config.toml
arch = "mlp"
model = "self-supervised image encoder"
train_examples = 101725
cutout = 0.25
method = "moco_v3"
hidden_act = "relu"
num_experts = 32
moe_every = 2
experts_per_token = 2
projector_hidden = 1024
projector_out = 256
beta1 = 0.9
final_lr_fraction = 0
Rows from expert 19 of block 3, named by matrix and row number. Rows with one number belong to one neuron. Each number is 500 + 50 x the weight over its row's rms, rounded and kept within 0 to 999. All counts start at 0. Numbers have three digits each. After the name is the row's rms in percent of the matrix's.
# up: expert up (model.blocks.3.mlp.up, 32x64x256), inputs 128-255
# down: expert down (model.blocks.3.mlp.down, 32x256x64, transposed), outputs 128-255
up.30 094:503512498630560466501503560494532497489490496496501483507454483422414518491493500534500511507477464540497479567488547499509604483450444483515533579502507467505353418562426460540477637587500502475503488499448457492498363591483504516486570561440511493495523487441547493460498502518560516482519478500375496508501687500542445496500504516409499505499443509501348482495431548503521569497491
down.30 108:499486484467460500545390494495503486362678548460500501467590529487503503488526529480510594507519499505486490510527509525460486511518515598500337495530498485521521503501511469523517505444454509503428498588500506589489729486522507479487486574484421524481455438395487581484497499495495433492627489538495581477500470500466645500681490501618562512506499500500486478510501519504516500498515
up.31 089:469499417504503482484466451442496582501546497438470498511309524597359525500467519502492503528548506502462494511470499505461495499501519512522513516497567271483503553415422430429465500555504474504524449536546504515509513399504391610499493517500501481483452500516637515550493497502496493451505518486471481540565426504513500524486590500513446384502496497474478520495490498511493483512513
down.31 072:549494514515477502483499503419486492544473515504520537552487501241498480438467613554536502502418511616503500553536452529520495557518424510498495490507499460458460572649362512491515505505521507522505545494401488489500501468497578492463500494480533503501537514503501501433502585478499538491516494496579452504514511480724482502507407417488457498387499458517504481498408497497511516492528
up.32 087:524453467489507551500652558469489503454507588502498496500476496493500594464461510530445503506506443464493515523476519533424498454463495554505508478623448582501533496515501497530573509489488494470501454457505508502474390613429505525496498523503501538476532529499405480458512495631503506377501415496519533486343540502447486487498377443362541522492499525547587412519503508500497457543499
down.32 081:495628497494502502650386407469500457452489486497522489490521497484495541419533498542591500375525341418486502475490541375586480496537512504700506537499486452498505513479498443512395485464514650517499504508490494571504501475514497436473445504446473443535503487439507500507541500492534559483488509501508596479526482489492517471549407504506538525532466536559505397590509541502498649495475
up.33 140:499436500498460492500542558511513427458572502559500452427568484455491481499515627464495500502441345660500527506495470529496469501525523505497507442498501607504507517466578543501501559530515494551573445501502685499470604597454506513575462475511375505500526448449455473491467489504450502507482489489499499578408497548525427520501449499514524497491775450501539502499461472486515517390531
down.33 143:493500577488465501500466481465494552541400501494405453493462505570414491501575403470504501470528496449500522429469585293688505500487512503603499515481496414383532500488498440494499437480580432505503501468500453421524495499444498500410489475487495521538529564580501493476527494493513551630503514531536506480681483451473526496495522454514475481609456502501527454485501515539448423515495
up.34 046:523583494492460451482470497512380519515338484494485485562457471574460529544498384485422477557509603462451510497503497514502470614467484455517496713529477466465527513500454505508658492494506538493512493500525428491486410518494533509428509493496489511539499506573586499496484496510492511500503490515514464486514475498495516478513502361525539492501472496538491602479518487568480499534527
down.34 031:501515502344564508362505528481474494497508501516606524464462488500573503536535488503493402500552548388590393410506500578513460446433528474491498457501543692512501537509524522536500437499500499492495573484504511461493499495534473511514451501505500517486467535463526474468492485520470488453559498437501501531462512558453494489481501499474490500441519475513524486486550522507501511482507
up.35 091:362483530515492499519527497460448492491525501410505412432535490628374492541399514495502522473495553501463502549494512449544442493534534505511553499597515506507501589431512516483499523566494349532611482498590578457497575451500532434523499502545456542483501472476476489465463570458453513471464491501527461562465525494543496489469599430540496404510550491475530496500520473493493535496520
down.35 085:522499671493465477610478508543485528528486488500461501510527484569502500456507487490502538449492551501376445460401504460593474511501498542545504656487504390452500469534477473482438476500522546497506366495528507486513511386430481510469501500473502572703502526487536500556474503521454552493487477487519634470622511348496506473559482472449504520523489478551468524482517535536464419460509
up.36 065:503479514521507483540498501501489448477523537494474529490516496524424494450414491499474527446549465502447495517528512482477491478530513642495488482450504469488612509371514415541479340485485458409482446492509616524427513425495494522557505501480480463496417561514578474497512499414490504464499463506468495589534478500412477532493517479505491509675353514486499463430549482491506461477507
down.36 059:539489577502522514520447445464558455491395503455473500493443509463509508443490525512487462386468554471498432494503482524498547529498600502523569390499511470432658531538447480492372575492509524527467497417465441500524476540500462521515496426454496524584528536497586405481500498507482592489478489466364487503515503483712486469510490461489483385507384503487548508488430494533459462477494
up.37 090:479471498691496399618503528500507325500486498489479526424504532500526539499481500567482512572478507552277500534438532478482511431496527518443487496429520422507411455523488478495504581533488504467502503498507473496453469491367518537496501544517527473493499500498593449529593501504590492541614500522489535521479501491404432381435529545398501614571434513498493509433540508602507513518488
down.37 090:478470497515515612525405437472488579447501376490468438389560496508459534456519504377515546478593499524493500494509518534500497504503527529581483510556496441482686564524521418500435422487490477505502484602543500505409586524568497395531472549483456500595429493483477495502544475517462529552427489507468514500510462513487507507676498529609560506574497504493497557508566394496460501494495
up.38 092:444506436501551453516518488296502498512461495502464499678474453505500589494568514496503555396500495489504504494495521484446521493490496492501501480551416375450524505453305500453537509505554408516520502498504500505528492425495416494501532538498502489498595500497446472505500472393500477534441636507506510510555520498601495508497509401502409462453495563504524484547502500497480520504493
down.38 085:471570502487534518544500461515493485499435487500501505504473576351521485434498592540474565503508443442498424500535507612523503555495504500483474556504501455502492501506503477431496498435533529539504220544417474536442472498523429493481499556418571534581486415498528497482499502497472450393502509360464543501519482458496500491481499525454507499480518499595462629563490527496507504498504
up.39 087:495501493511554547516566493414513508502502505510537513535515489526467620492460504504536499432520543426515496459411500348516500432514501504633569509452462511480466536524492519503473518555529510595501501525559584520566499469601555442512529490534382555500470490504521502474474531500523483372495528512500515524511511483556622538498534529501477496526473577452521478532506519485505500496466
down.39 081:513496462501479487544400499504515497497502570488484560498474507422524472508458751503496509507526571519488413462495499563500511522497479511510520500504498503499504484563493388477516540466551504500471412578407402488501488496500556495496499500447533509508484576378472415502492505539485474507567490500447514558494507466500487493498484532514504539330496458512539488495498500526478519496520
up.40 094:507511403516606492451505587501502526497503470522548490544386498354534613490347511695487534611477494576587446496500558627498531362398465508380490526488511500581492442561425499501503542459501533471523534560479443583478428609539498506504544512479551385496495503500507507528486434519515502505517496498312444482493502507484425500501500546474476497444498546496461493523508600500500576512488
down.40 102:535519492504545499527499506485512502361560506549519518346534520438489518473535508516532524449502414504495559504490493476484499485517524505552500461494588513501499554508633594619499502503505498521500493571499498614525637471500516418487500510492445523511499501488468489500534500485502505652588506515504568488413490481502548517607472517566500531527499500434499540500500501522500516501501
up.41 094:501562474500509448473499677647500510499560493503565467503477496417502499493488548544403502508499386496502513500532523731480526449463482524290532493486500498582504451499532499550566511492500517489501517502498442610490482581600507506508513559439519439491432520493510546498505400505511566518582480505407442492438499523491462502500494545446488516497489500502471490561498539509496495517513
down.41 100:496500504519496497500477498463513558498501509533475495466549520502466504494555464392505501500498502472507652502374505273506506500543473503710510505494492462498502509516528532625495501498504496503509565507500446498566564496507505491484442500488300501498511491494452504522522524456500503704498512503501508482515470489502507509559501511638496487606493539418494484534494508544497547561497
up.42 105:395565422498502517474589564472528505498511483500576522485516510461328507492497517712469500518496472534501493521472491501478406499344529499490524526499473448500473502492532439484503494501485490500471477298500499515500496529483481525500498501519452510550512480538586468500501490317498500514499549513429510509263558546485474455489498509516355507511595520625510462586499387535488510521473
down.42 099:501600538567549488534414466502499501484354500557440491489491500502500498500619436441494521494500370528547548498518500251515555499622461531581517545492539471490500503490522500532465500506503541549507508625502491562623512488510470501477499492435413518498496499488414504457499470468498516605497505497498480500618504388494501520522505518495474513574499590497459519507435516408502568483505
up.43 074:508519305560532503446520642508476519497616374489546427499463508496459544474482548683469494560470524594501498500523494610493502470434446591446501528503501528571496451560500505608539522500494620496531510499510478564354477728498489492515512536471496465516505425495495528526462441563491499501604498453492507504319496603510449481550508511521494467457528538519492503526519498487474517510501
down.43 067:513503500506493497504498552503497498328504503499472540459575603489522500509569392437400500467509414472512518406521502255518521454512565557579499502444494502500539504437725560499527497500554498544518548545480494547634602490512501500489460503472464509445503526495430500512603485455505506612499499523504515503529496439454568533565501522501513563535501500538496494500500523587500513495499
up.44 127:499445504510475492501501620485529498454539456609502462333587468520454467516514541484509500497499445686500574554495435503500471500511522490502499495501500519584372538493587490436529527560500529530536466504534671495471630664455442503534473500537353504513509392442494478498398501502496500500496494471502492581387496575534435492519496488521545489497810477483500489490497419463511539377554
down.44 111:490501586435417510498464498503486500534425504487438478498463507557485483517566422463498482491497549480500532400523560233621508501495538621532492496487470459439563500498490438486499419490587479500512495457503453434504500492466501502472471494489494511500502580572484513500540492498517530497502513525525520439683492415447520501493514492479560502508488500506516489498501503508482320507498
up.45 101:499498499494512478502531683484373550437504505465637491503501499483505529404511570530456512498450487524529586493499527611484496476497507572414494495475508505562504486511506535517500507502514541488499492518505491632494438433499511543516487514488597506481475556520536525494522463542665499488516484492483501443492501524406487504484469516428498542514460490503492490550504515487546454508519
down.45 099:500491500594600500533456462368594565492371504615437500472501498503470551378521500508527518434526453462499582527379500318502486498583502499625585513452459448500579443512500478496490507484501487499513596508520466488537500491457500487488501506475469481552601467492455453517543519481493508662498506502500506487526501492518562507559438489532521482541453519455501446535502518561491738581497
up.46 098:496533502483472487508599601537501360499518516500506446509456523489508528500532499600503477505461412421506517500499493505480525501501536550440521403511500511496546524380490511503577499480511524498537514448487483511487467477529513505500507554468514517433526580499446486484592412466496608499511483517508499485426518503505493500424469489474499540482481543632628503554497510627484488507497
down.46 094:486561498585608524501469452446550577487487501613551461495446502492441507496568414451513499473504445471511497498438541267586502497552477460668521545467491404510480516505505492544490502497509531510504513519504459501517488515505496448447490506478397458580503398479500494532511559477478505584517501500471501494514487500501504514499497519578500498643491511464500462535489524502501581536490
up.47 147:494468504499471430500521526508531461451575505567492473382588459503484471503540603434506500492465362655496557545497463505502445501588540492477504471500510542559500522423623527496499537550488497551549432504507741523481609504460498512588461503524322506501508432415492464471455500523455505505486481488494495615447520526531450495508445460504538494500725432490504488482484475485504536381561
down.47 136:493497607494457519495474474478490502554397500489438431497481503601450484501578459536502502461501528442495523429489542309677504507487507506620499509492439352386538477498496422493487441452546457504500502443501462395501500501440500504443489500482496522550530552580501502429519497486507567492502512525522503467651488450490520495542534443489469494562476571504539478498501513515408378517496
up.48 080:499501507481499317506490500503485537514501523509544491544491509439505494482496495529490503537426482511281485479498522495529506512451425501431481542459527279530507437503466469432508505488528491528512497570404491544514487421505521543498500474515547410501502597520589650512502545484540490515511507500494479501505496465492477416495500481338364578496499526490500438497500661514511460515503
down.48 082:475508618470544496485486546508500490413482506497433500375582496530491510473520491499704538445500491547492502500500463557493548517562514462531460533501517454481491625542581466523356470517500506440469478516530502551498597450520475399519507538478502495667446495489528504497496480491503546566516431468499500493457472491498499482516497578477622502556498499496492510508501412466466492497525
up.49 092:520467505420471421482534517504487512503491499514491487500449574476498497498570503491473488566504516426500449500401563518466544501477484532438513491466536559500544501517502599499488544499503458520503578493503439513401503546512510477592518510448551497439500507499347590504448498500487640502567498721493512396499491493531537536424457541496499467535503524556498519501500584499501484500517
down.49 091:494536497523526500532464487460453683496423522502564499456502501458506519490528446494503500464510336472444479475606501512503498461540491500556508540498542506517448529423599513492490493506507508525504496522505482509719504440502536564489507501499502507506465497495521525509538508477507443587543487430497533480490483520475491504496496642511476532564526507469500530593502514506590645514490
up.50 105:395486610503500500519506490440604497426502489543550503441531494642495554480507525416529539393511518500492466513417501440459475448538517516555503464484523504528517502488505502527466514602495442485504498557517698511516520501500416531531494498528446507500469457513534497493465510497445501495490511580487543535500503505516500480553522507557443500594535461344476493485496459488500500472514
down.50 102:538489500474454508532447481416487510522323551500485472552442492497490459499510560505543505483418572491504402484500529481517496607476506506535482516561463412393514485533391443473520500486514466499389384490410450501487502482467501650471478542431565515548519561561542500502500425499497503479496514545503528441687540488496500500499501467479403502503480485476527497487439523540497406500576
up.51 176:486432577505489501501500546470494486477544468508488459392550488541409446524500575495510500481505506601521602528479476472502441502560557501495499497491517516500460549484532508460482524524500500503511489500544710499458630559423439495529438492592365496501555416489502473500441507499451449494491498464515485600446507551527439446529517410558560461500673499436521496465501455435495502389522
down.51 148:503446500456438529500485469494493501548393513484382454508504536601449480509503416525458497476501606480493504439493511436595512504458507549603500511480447461422558486500497406462502476468536452496511491436516478401500503512395499521476453488490496522519531586627465505507507505541511518598499503505515500473702499399481501495499523437485499501500474517500525497472506521578445333509499
up.52 092:512505341496519488466516642508484504492600495500558491518374493389510502489494551621442489530494467505500500495504513681473550396472457562426504500532507508532520453501487519561543541477498543496502507491498445626474412632578510505510546525459504325511505498494500504500499487627503505501507487519402498498393507529504440509501499501488494500490486504512498481504505528500500519526500
down.52 102:498500498505507498506491489477499507283536509500490500449582534497500505498722448503512522401510442477500548491497505258499502500512501510709500504499495492499501515500682638587442502500490498510501503516497488518509617487502505449481474505486416513502503502492457500507533503469505503769499501512504526487512467479444505509538497529657501538587498506500496494501496511539502505502499
up.53 079:468454496438571583517599490428498479498484500496508563494503502670465597472451489506523457367571549444511487515474528497480447405500550500523556490497505519484478530449500491497502508648516523483506531406634576526500480503566525487500496496558485504483446540530534486453500529342576493356483550527498547520500494501497584531481646546482472471523517528493499552550510479482499517451479
down.53 085:522467458493563483508497540496514499499403560483527500528411491421506475465471626518495484490521598529447336521482509609500495512436502519498527514479535504502506501564452404442653529516608532519508472542490457500557441516497625474523524497457606500521469593495513479406487500483501499463578483500429540439518504437534489436495500571488392512501492438507494488470476501498500549495559
up.54 084:493520398493577498500490669593487516561543515498591486522274504335502507496498548627499500529459500545496493501502515669518501487481435523325477516515518478517500500546495501504530502490512522503529511501447435553390394657555516498496536561491515314481496540448536526545525511550590512503586496521455427529378494547480425459492549519494474465491464512465464490504483531514545549553502
down.54 090:516514506500491496504540506480517504411546518497496498437608503498503550471595499448515505358502475503456538487489478320526485465635526517594492485497508486488504532518670597555476471500401485506500499514507500529536746441507506504469498509485431506497487515524451488500527499489529502588538489500483544492507499443328516489546482497575541684689458526459493532497526491541503462499499