config.toml
model = "self-supervised image encoder"
dataset = "photos with spoken descriptions (Open Images, Localized Narratives)"
crop_scale_min = 0.2
mlp_ratio = 2
learning_rate = 0.0011
ema_decay = 0.99
max_steps = 29800
epochs = 150.0
lr_schedule = "cosine"
final_lr_fraction = 0
Rows from expert 26 of block 3, named by matrix and row number. Rows with one number belong to one neuron. Each number is 500 + 25 x the weight over its row's rms, rounded and kept within 0 to 999. All counts start at 0. Numbers have three digits each. After the name is the row's rms in percent of the matrix's.
# up: expert up (model.blocks.3.mlp.up, 32x64x256), inputs 128-255
# down: expert down (model.blocks.3.mlp.down, 32x256x64, transposed), outputs 128-255
up.24 079:504501500500458483507501499518491512511475547497511500530474500473506428533504572483506454567471500494508500497485503500531511625517436497499498500518491503495503521506460539505506495492503500487490501518410480523493498511502508522489486448502497502503537519502502501500509553503517489472514545499501499499500489499501514500456473490498485517505500507507504545497417508501510479500495
up.25 093:544523499468505468499502502559483494506498473500507502571457513502501499506501479504491544518498499478477490499501513505520511523496463534504500485505505504455503448480494427494505546495543500499503508500498507527500448538499512517515501455500498520502500506554480499489503506508416510502490480515502503507477506499544513524505449504467506512441509511535500520508502557497444489494510
up.26 082:518506499501467489503502536551499490497483501498508500576419503469497456505499523499500507533481502496498500499481512500556517642501426502500500477523482497476498476509475500502504523500542505474491496500398498499494489514502522518501502482522504506513507501531498500491505515501502499502511499504490510480476515500537525506506498455495500501501500501501501498496440512500502458497500
up.27 099:552525499478505482506504526514469490479500493503510486515500500504509500472500496543495558501512502458463503495498484531504502504501442516504492480500508499489514418440501464498512565501535501496503502501502527522536486506495502515530533471504505500498496502525493514501486500508453500501493444500494499500464553500525480500474476501474515533463512494538512510497507580499491487492581
up.28 075:509502509459498493482512515545459494500501489503526497606475511513499500472475497500464514496513512473450504489499500509505501550510411531501498498501502504483519455452501476495504570478542498499499504488501521511518484514469503499528500466493501500505503500523494507500492499541497488461483486500509506505456547535517500517505499474491531498397503500520509506499524542500487492505521
up.29 089:488476497533494485497522494499519501527506504499442498497505499504475506505507478460488503503504504491477492500484526503498500411497480464495535487458482553496502507505476457493510523510520495475628497508502505482502475505495488494499471506506487517495508464498477493487520562519480499503479535508504518510491498494577523504467472508500544526500509534503501497559550492510494502488465
up.30 092:529501502500472490502508520562488493524492500504513495646444499491500464501498510498495510573494501474500500500505511500524506580498437504502500470503489499485502437499498499500507523496563500500498500502441505499498468500500514520519501463502504502503502508519494504491467505551498501497503498502487500502496507500553501535468497499485500508496506496505506500492453526499500408501515
up.31 096:544502504481498483501505514548483496530494486497511499623410498499504481501495506524500512531494500498501501501503507504540520580495377507500501481504485501481504434499481502500507540497551501492499502508408501499500462501500523509517506476507500507508500517506498494492500502499500500502501491502492501497490537500521501520511470498491497498490501497503502500490482500499496471500506
up.32 067:509501529461501450495516520512460478548475488483494525517448503451516490502487519566474497501502495509491498505499501520539518536503460539483439500501505503516506493501486518470499550487512502479490505500375504537501476509496498463543508503505502464496495500527493500495502500501502472513534491500496530465503534504488459502519428529491503482429501495516491500485500509505499501499525
up.33 067:489502500500488493503514556491500500496474555478500486549412524494502491504506483519504486514491497496505501494504498577494510502498445496468496510503503484505504515472473499478556497489506505504500502468482474544504455499501511501465462497497510437497504510516511504518533490493501486483505512501507492500498497493490487506391505497500497507492503503498517500505499554508502446510501
up.34 078:542503546488505483501508509539499491504469497512500489533482506500499495466496489536489544498509500477425501498503466506521499513504419507496492502485497506476503416492499480474503544478543503499496503499490522502502428520492504505538501447500499509501505502513490499503492499512476499499480437492503501500449513501551482499497446497451509516476504512547524505498516560499480500501502
up.35 078:500506502478471501463500502539503517522494506452500494504436500487480437501505509501491499535486497515532516501495492503502515586487468504491499445457501501478515504501468538479504513500500499481500500539470499501498498503490493499522500463503492499489511509504500501499502505501542498512534503493516507505499501482518509504480488496498493497502502503524503501495438495511506440502498
up.36 079:464478500511487518509469540502503500493494489500537499495510503515501535504504501498481502503502552490495502514497528500503443473448526421515428499501483501530504544527542459500559468544601448466510484503559531493500521517514505495496481476512510515503447505487502501499496502484509514458484531505497498475513452532495515497469504499501500500490545469472505483502561470514544507494517
up.37 067:473441474508507490500505499508476494509502471521464543497503504490510534514489571497538499501497500500494500506510499498532500532537491498500501575539499460508475518500501498513491490507500479503499488494476497500499518521497494483501492498501504499460490519484499503479503508497499516459499532507499475493528559483507500503499458431494440499495499481492482437387499559514507504504499
up.38 094:449485489508492513490501495534490506546500502507472502517495506474536491508498501494525499506434508518489499517510505500512502562492493482505500498500503431497490500501488498506494503502509478491499506485454487501496506501501556505468498500500505506527555507499587501496534510453518536501489571509501471446517525478592506506472473500496377510494500500494500543488457500567505479500478
up.39 079:536502511485502488501515520508474498487502483501534502534501499514493506498500498498482516501533518481488496498495484498504493500501415518502497484499502518464529463417500500487501562498515500473500509497507536514499502505466500511523497413504500502500500507498480505500477487517485491497482482500501510507445527516553499524490482495500516500462525499554523510498522561501481483496544
up.40 082:494441487502440481497527497510502523531453579496457506593456495439511488530499510494504437550422504508500501501488518521526514567499500481504500502502497492478499502530478523500500499500553491500499501512407460495509500504503532543498497497516495506506561524516509500491502523496514507503497513502485488457474483500523528500474459496500446499517499504500496502496417497515503382517489
up.41 082:503504499439478485488508505529446496539492500504510500628436503478500497516500512530506500543451502469501500499503491500533499580502424500493496489507490498494479480500487505500508535496551522500491530500429492494489500499502518500497494498514505503500508511529498502500503509500508500506537500499503494501474513495513502501501484489500499499473503505501510498493470508506500459502500
up.42 103:505499507502499500522499491494498500483502495492501512465502500458493579500520486500586499474497503504515480504492482488520509400502523492499438503478517530542496512545504501514479516539458499503465499551499500484499493502496473475522501542527501501491481463477501491497500501474502490509520486506491509491531555506497499476557500500533528463503494500496492472490521493533530500483498
up.43 073:518506503495502461479504504570485499504496467500517516549429505509545477503501495578501517548495518500485468497501505514507519593489404504512501494513500487490503426498497493498505531496521517490497512519481499518499465509505499521516501485505502519497486517503499500496487488501459503497529481500500480484490486487500507501487483506488493507485514500503489533498499558491481487501553
up.44 091:500500532522500499500500485519503523508499463486500379499501501527499469501550496511517517524502569518488494477442504476510519525487465500511521493478502432496491500510506496504535535480493558495506534509507456489492505507500499502491501456393463508504507504497494497499492468498497504492525537503503499474511456551501505504500538504506503498501494502498462523499474499479486549498546
up.45 076:516523502500499490500523510542476492483501495504504484555486511508502470500502473520505526509502514494472499480471498544525503597504402500514502496503483498498480406472502499497531582495532500496498501500481506511497477512496526501512513485514502500502502507500498500492448493498488513505516474503500480465470518497495488506459500501494511505444511499501497520495497551497482421500549
up.46 083:558505514461499465503500503541477497510499492498495521498491500420500529521500490519510500493497496509498498519510498500506528489494501512482425501513512500523492503529497470501488503504494504521460498537442490493525490554497499472523503535504500499494485481507497502489509497491509487506593453507493516498511623500499500496538469500502516497490492508502491456498509495518522507500501
up.47 092:549500531476481489531507504536493500507463503500504496637462503497500451501490507501493503538491504460496499500502503503519515591502416502507501488503474499465494481503498500486548533497618509499501499505417499506503464502504517522508501467501498537508502507522493500474496517539502500502504492498496500504489500501515511514467472490482500522497510502504506499498486501499500464500522
up.48 140:481436477507502501501517520486535465457512496502504541446534500533500564500486509495503500425517498500477587538509500501496497428493562501503499500501488542533499531506549500468497497539502478519505460502567576495499503522483493493498507525559493504500452486504479491489503491500500496461497490503486507524475498525503491437523499497487516500500550468500508474500564449504498502464501
down.24 086:513477512504507500522497418500531531448545500500497489489546462498500501499538491433523566502500500491500500498495490476500500495522487487528511502483497506502539438505509494516454501500490504500452524526467517497533528512500500495523493501508460500506502477481459500502475536534498496522501505519501515500500501489529539508512494515542527510498502507496504498502483499500494525501491
down.25 089:508533527505476506509489493549519498457512527545502487507502494483500469481501468474503523498458464501529499493499501500512507602500514505538502500508507490492504470511544489500495509502493515549499445499377538513495508498465501479498519499420496503503527500496486491488453525489467548522508492503519525505439504493503521531501479485508501500498497483506502481498381567487497485501536
down.26 084:539506533501493500527502435529509499456515505506500483509502484495498494500564488435510553502461486492504501488494492422504496548514481494545500497501497499486522419512540491523443506496498502510467500513413523510516526498489512493512493501500476510501523482498473503497488544499500495528501504534514541513503512500508587513531494502544529529496499506489512479505434508471503494505494
down.27 102:493517568516452537501482498532499504501500506553501500500499500476501421508516495452492504524457430498528500485493503498502504627549513495533477520499524477475493506505501494498469500488503501535501500509399521528508507543491496503477498498399501505501504497496503491500494548489494541510503506520514516504500485495490522538502501499501498502511547497507499498514414517447498498496520
down.28 066:494509509502473525516483503556499500482533523526501501516497491455504491509500494487526489531446456499496494486502500498497500608498510491508448531502555484471505513504525487503389498496505501527499497507387546532504499502501496504509473500495501501493502502481503494507483541495492502495500501560515503528500486494496517530487469498494503567505515491523504501520425514495525500478512
down.29 087:498500502564496475511527525492513505476496467492520516499518506572480502493467482484482488473521518514494491549568494546499499495507499502484511524497477482540490513482503461500502492536507450475513492406511486525513498500500503506535495500497495495502476506505531519490504500499499532492500505489502615500499508501491482512501511511461488494464506463505466489563505511534499490492497
down.30 088:495513511506481519552502480528514498441552502509508479528511483492500500501536500447500555505437493499500500454500484448497495567519489498547499502518502498477524485504500463543446506487489501513471499513418538534500504501502500502509495464499473500483521484480498499500470529502487499506501502569499505529474493504506558534532500498503509532495498510509510489505408501489497500505493
down.31 093:496504517499490503503505463563518496447541517533503466530500479493503472501547471446513531504449487500525503489500498444500495602503500501588500501501500500491518476517532495525464505493502515519463498501370528505504533497502504492511496496470456499486550500499500499501451532499502500500505502529513503528469500502503540505500472494505504540494497505502504481499428531499500494503494
down.32 055:495504517482509523490495485490487520467500542500500498499486513500500415511523497469475517521498454503509499471502531473463512542500527502505506491463534498515511482499654500501499500491470511518461486505432500537507496496494497499431500506492507483498537508501506493510500492498513474498512530477501512487514506498495491499502491566486494535492504499500527499488441524494498502529502
down.33 053:467492541538494523529512495483509513505528467517502535459500511484499499579501502452540535513476500440509490488524492481486513482495488471489514511475477503497535540488498500508446449492532472500500526517500489493505497502514451504500455500493426489498521484502505515512528494516502500500488564532494499504505480509501516518522501501543500500481541510519497502508502514527498503501449
down.34 071:471551538508422523556480498539506503497507509510501496509500501499508499494502472449498505511449415499497486487471501502501506613561524491511463526503543445498501501515500486485462497468504520506499503509429512583505504505526497505450493489433505494498500502497506507502492513486486577501491505515519502497500483496480535535501510496503497544496510501512503497546441572484497500496500
down.35 075:517495511507511500559513471500513519465514494498499500499503499493491491528549442445474520502502482479501511457499500474498499498492493460535507491501486523500525451507527486511489500493503501507422543498456502536538545522498504497509491470511462499501523500500494493492480519525492506546497533504499495500495495499503514509497496511519514522500499516496511498510465526496493538513484
down.36 069:494533498526537513491500513492496511475495472500506514484568501518501510505500475459468500491539498475474499492589476519500472477502482503481479528509538504513523478465515500516518493531486497501472508504533500502519501486486483520501507503533513486481462511500504501521553474583497469493544468452515497498499511465483484500501505567471496502492494481516477512477538499564521546513508
down.37 059:499546567499507516478501497483498558504554493501477474463501494508499511501522493492495503499509462441534506484500525486501500462522616495500537456469504565482528499514501501510502498499447498449503520505510504498504501495524468480477506507525502500500510496521499444502528489500529485529532501476479491495484500503499535495506521488514501513501484524500508560458510468493486503506480
down.38 086:556515524499501500477502479524526509447498511500516443490518467493502500482499498475493517492494505465520498498502465495501497508510495520500501496494508520499521412503518485516475514487401518495483469502485510499511503510506494499500494513497481496504507471500435499496484489555493466502512466508500502500479541493533535499500468501503579498493417520500504499464503509501497500488493
down.39 077:495510508517474508499488476524502498484507527521495494503500470460505480493523503453524522509424403498533500492498500500528504613503514476541476530506508495468507496509514500514407500489489542536465491500413529502484498505502497482506511506384500501541512480468504480499440568495478511501500496502499506502497485473500510543501473496519501498515504495514501479494424526494495503503499
down.40 081:523580507509500497512516451500571535432563477496509503500530512539469492500500476469496532460513502477512505491504498463489502501508490518522507496504484500499535477505576469528481584470420496497495514473500499508504501505530498505510493483498471498497507459510464494501500504501475496524499500506467513526497568493506544565500501497498550499484488522500505497510500498495490492495496
down.41 073:498515518501500503501507478524522494473515508541502514527488496500501476505518467410509503500416452504504506493525467453502504568507492498549503500506512500485532499507527501558418503498504501522444501500388519509508500497501498499503500493500488500490533500501500495495488524500499493500516497505506499540507508503508537507546500489501503501498500505495508485498420511497497497500494
down.42 093:490513546493509516481518499494480542510497511507468500444500577496485489501500484498461488502501422502500532491512508507471486496501500498464504503454558484502500505414497504500500494500502502498510515487501477531501499453502498500464501483504501459500504506512531508513526492480519498520488557487541491497502500486479483504450512535459482516499500487511502566497500506482520527531487
down.43 066:512526577534459502579493492552517499466556526524502484486510487446499488497511501445533527507456481500499499494497447499501500530502492497508461502507515495488506464526515480523464490488472500534472495520400526508464514500484501469481500500481484519502518483481462496500488507498485499507533493504527503503457496476503528503503496487624549539494498500524515490499445534501530500502500
down.44 082:516498569498494498494500499500488552516500502500481479505503472433491513491498506457498509522496499464499499484477500504503469497513481500431456503494533496503500465565498472498503478487512498492516511586495493503502503437489508479498480508504511495500499499440467509498508501552523475486514517543500525486501486472499510536492499502499526500486482538494509461493500483497554509538476
down.45 068:494506537500438557496474476522524531488523521513501507500516454472500500499498495458509497512436489513499495485502484500497479600526476492503410529503519471454511511518504488501434493493497485536468500544434536511506517501500496502498478497454500504485501501479500499510503535500501497504502501500504515501524495476510538508588476495506505505506498504502506500497445498503523497502496
down.46 063:496522542463522511461540499483464535503504508499473499481476542499501427505502436500468496501503396496501505424508532487491511497500519499476517500478658490502509500465521514499499500500508508505504512493501497563502486465503489500465501482517500482498534511527531504507505493477528497500506538491527468497467502506455505504468517532476474526500514498506506571485441540435509499508492
down.47 094:498514507521456561547504476545533505458520500547556501509504501495503500504552494424502513519459501499502496488493499442498500555519487495562498503503499500492524473506546491500461505494500500510483506504413545525507514535507500502507484498491461498497507480500492504514480578502478511522502512562497551510477490510499551534526498500519502500494518510478504494521448504508500499495493
down.48 149:492522505497501507462500505457498545472532497479496497461535504542484506487497486498491503496570499468494486477531500518467460469498508498476494503499513474511499501479501502502516461502476497485503504487623483529497523416507491504447490494501517482505449507499540565512529453502503499503499505436510503478507502467491497499502521528498496501497496497509500544500585505496504513513499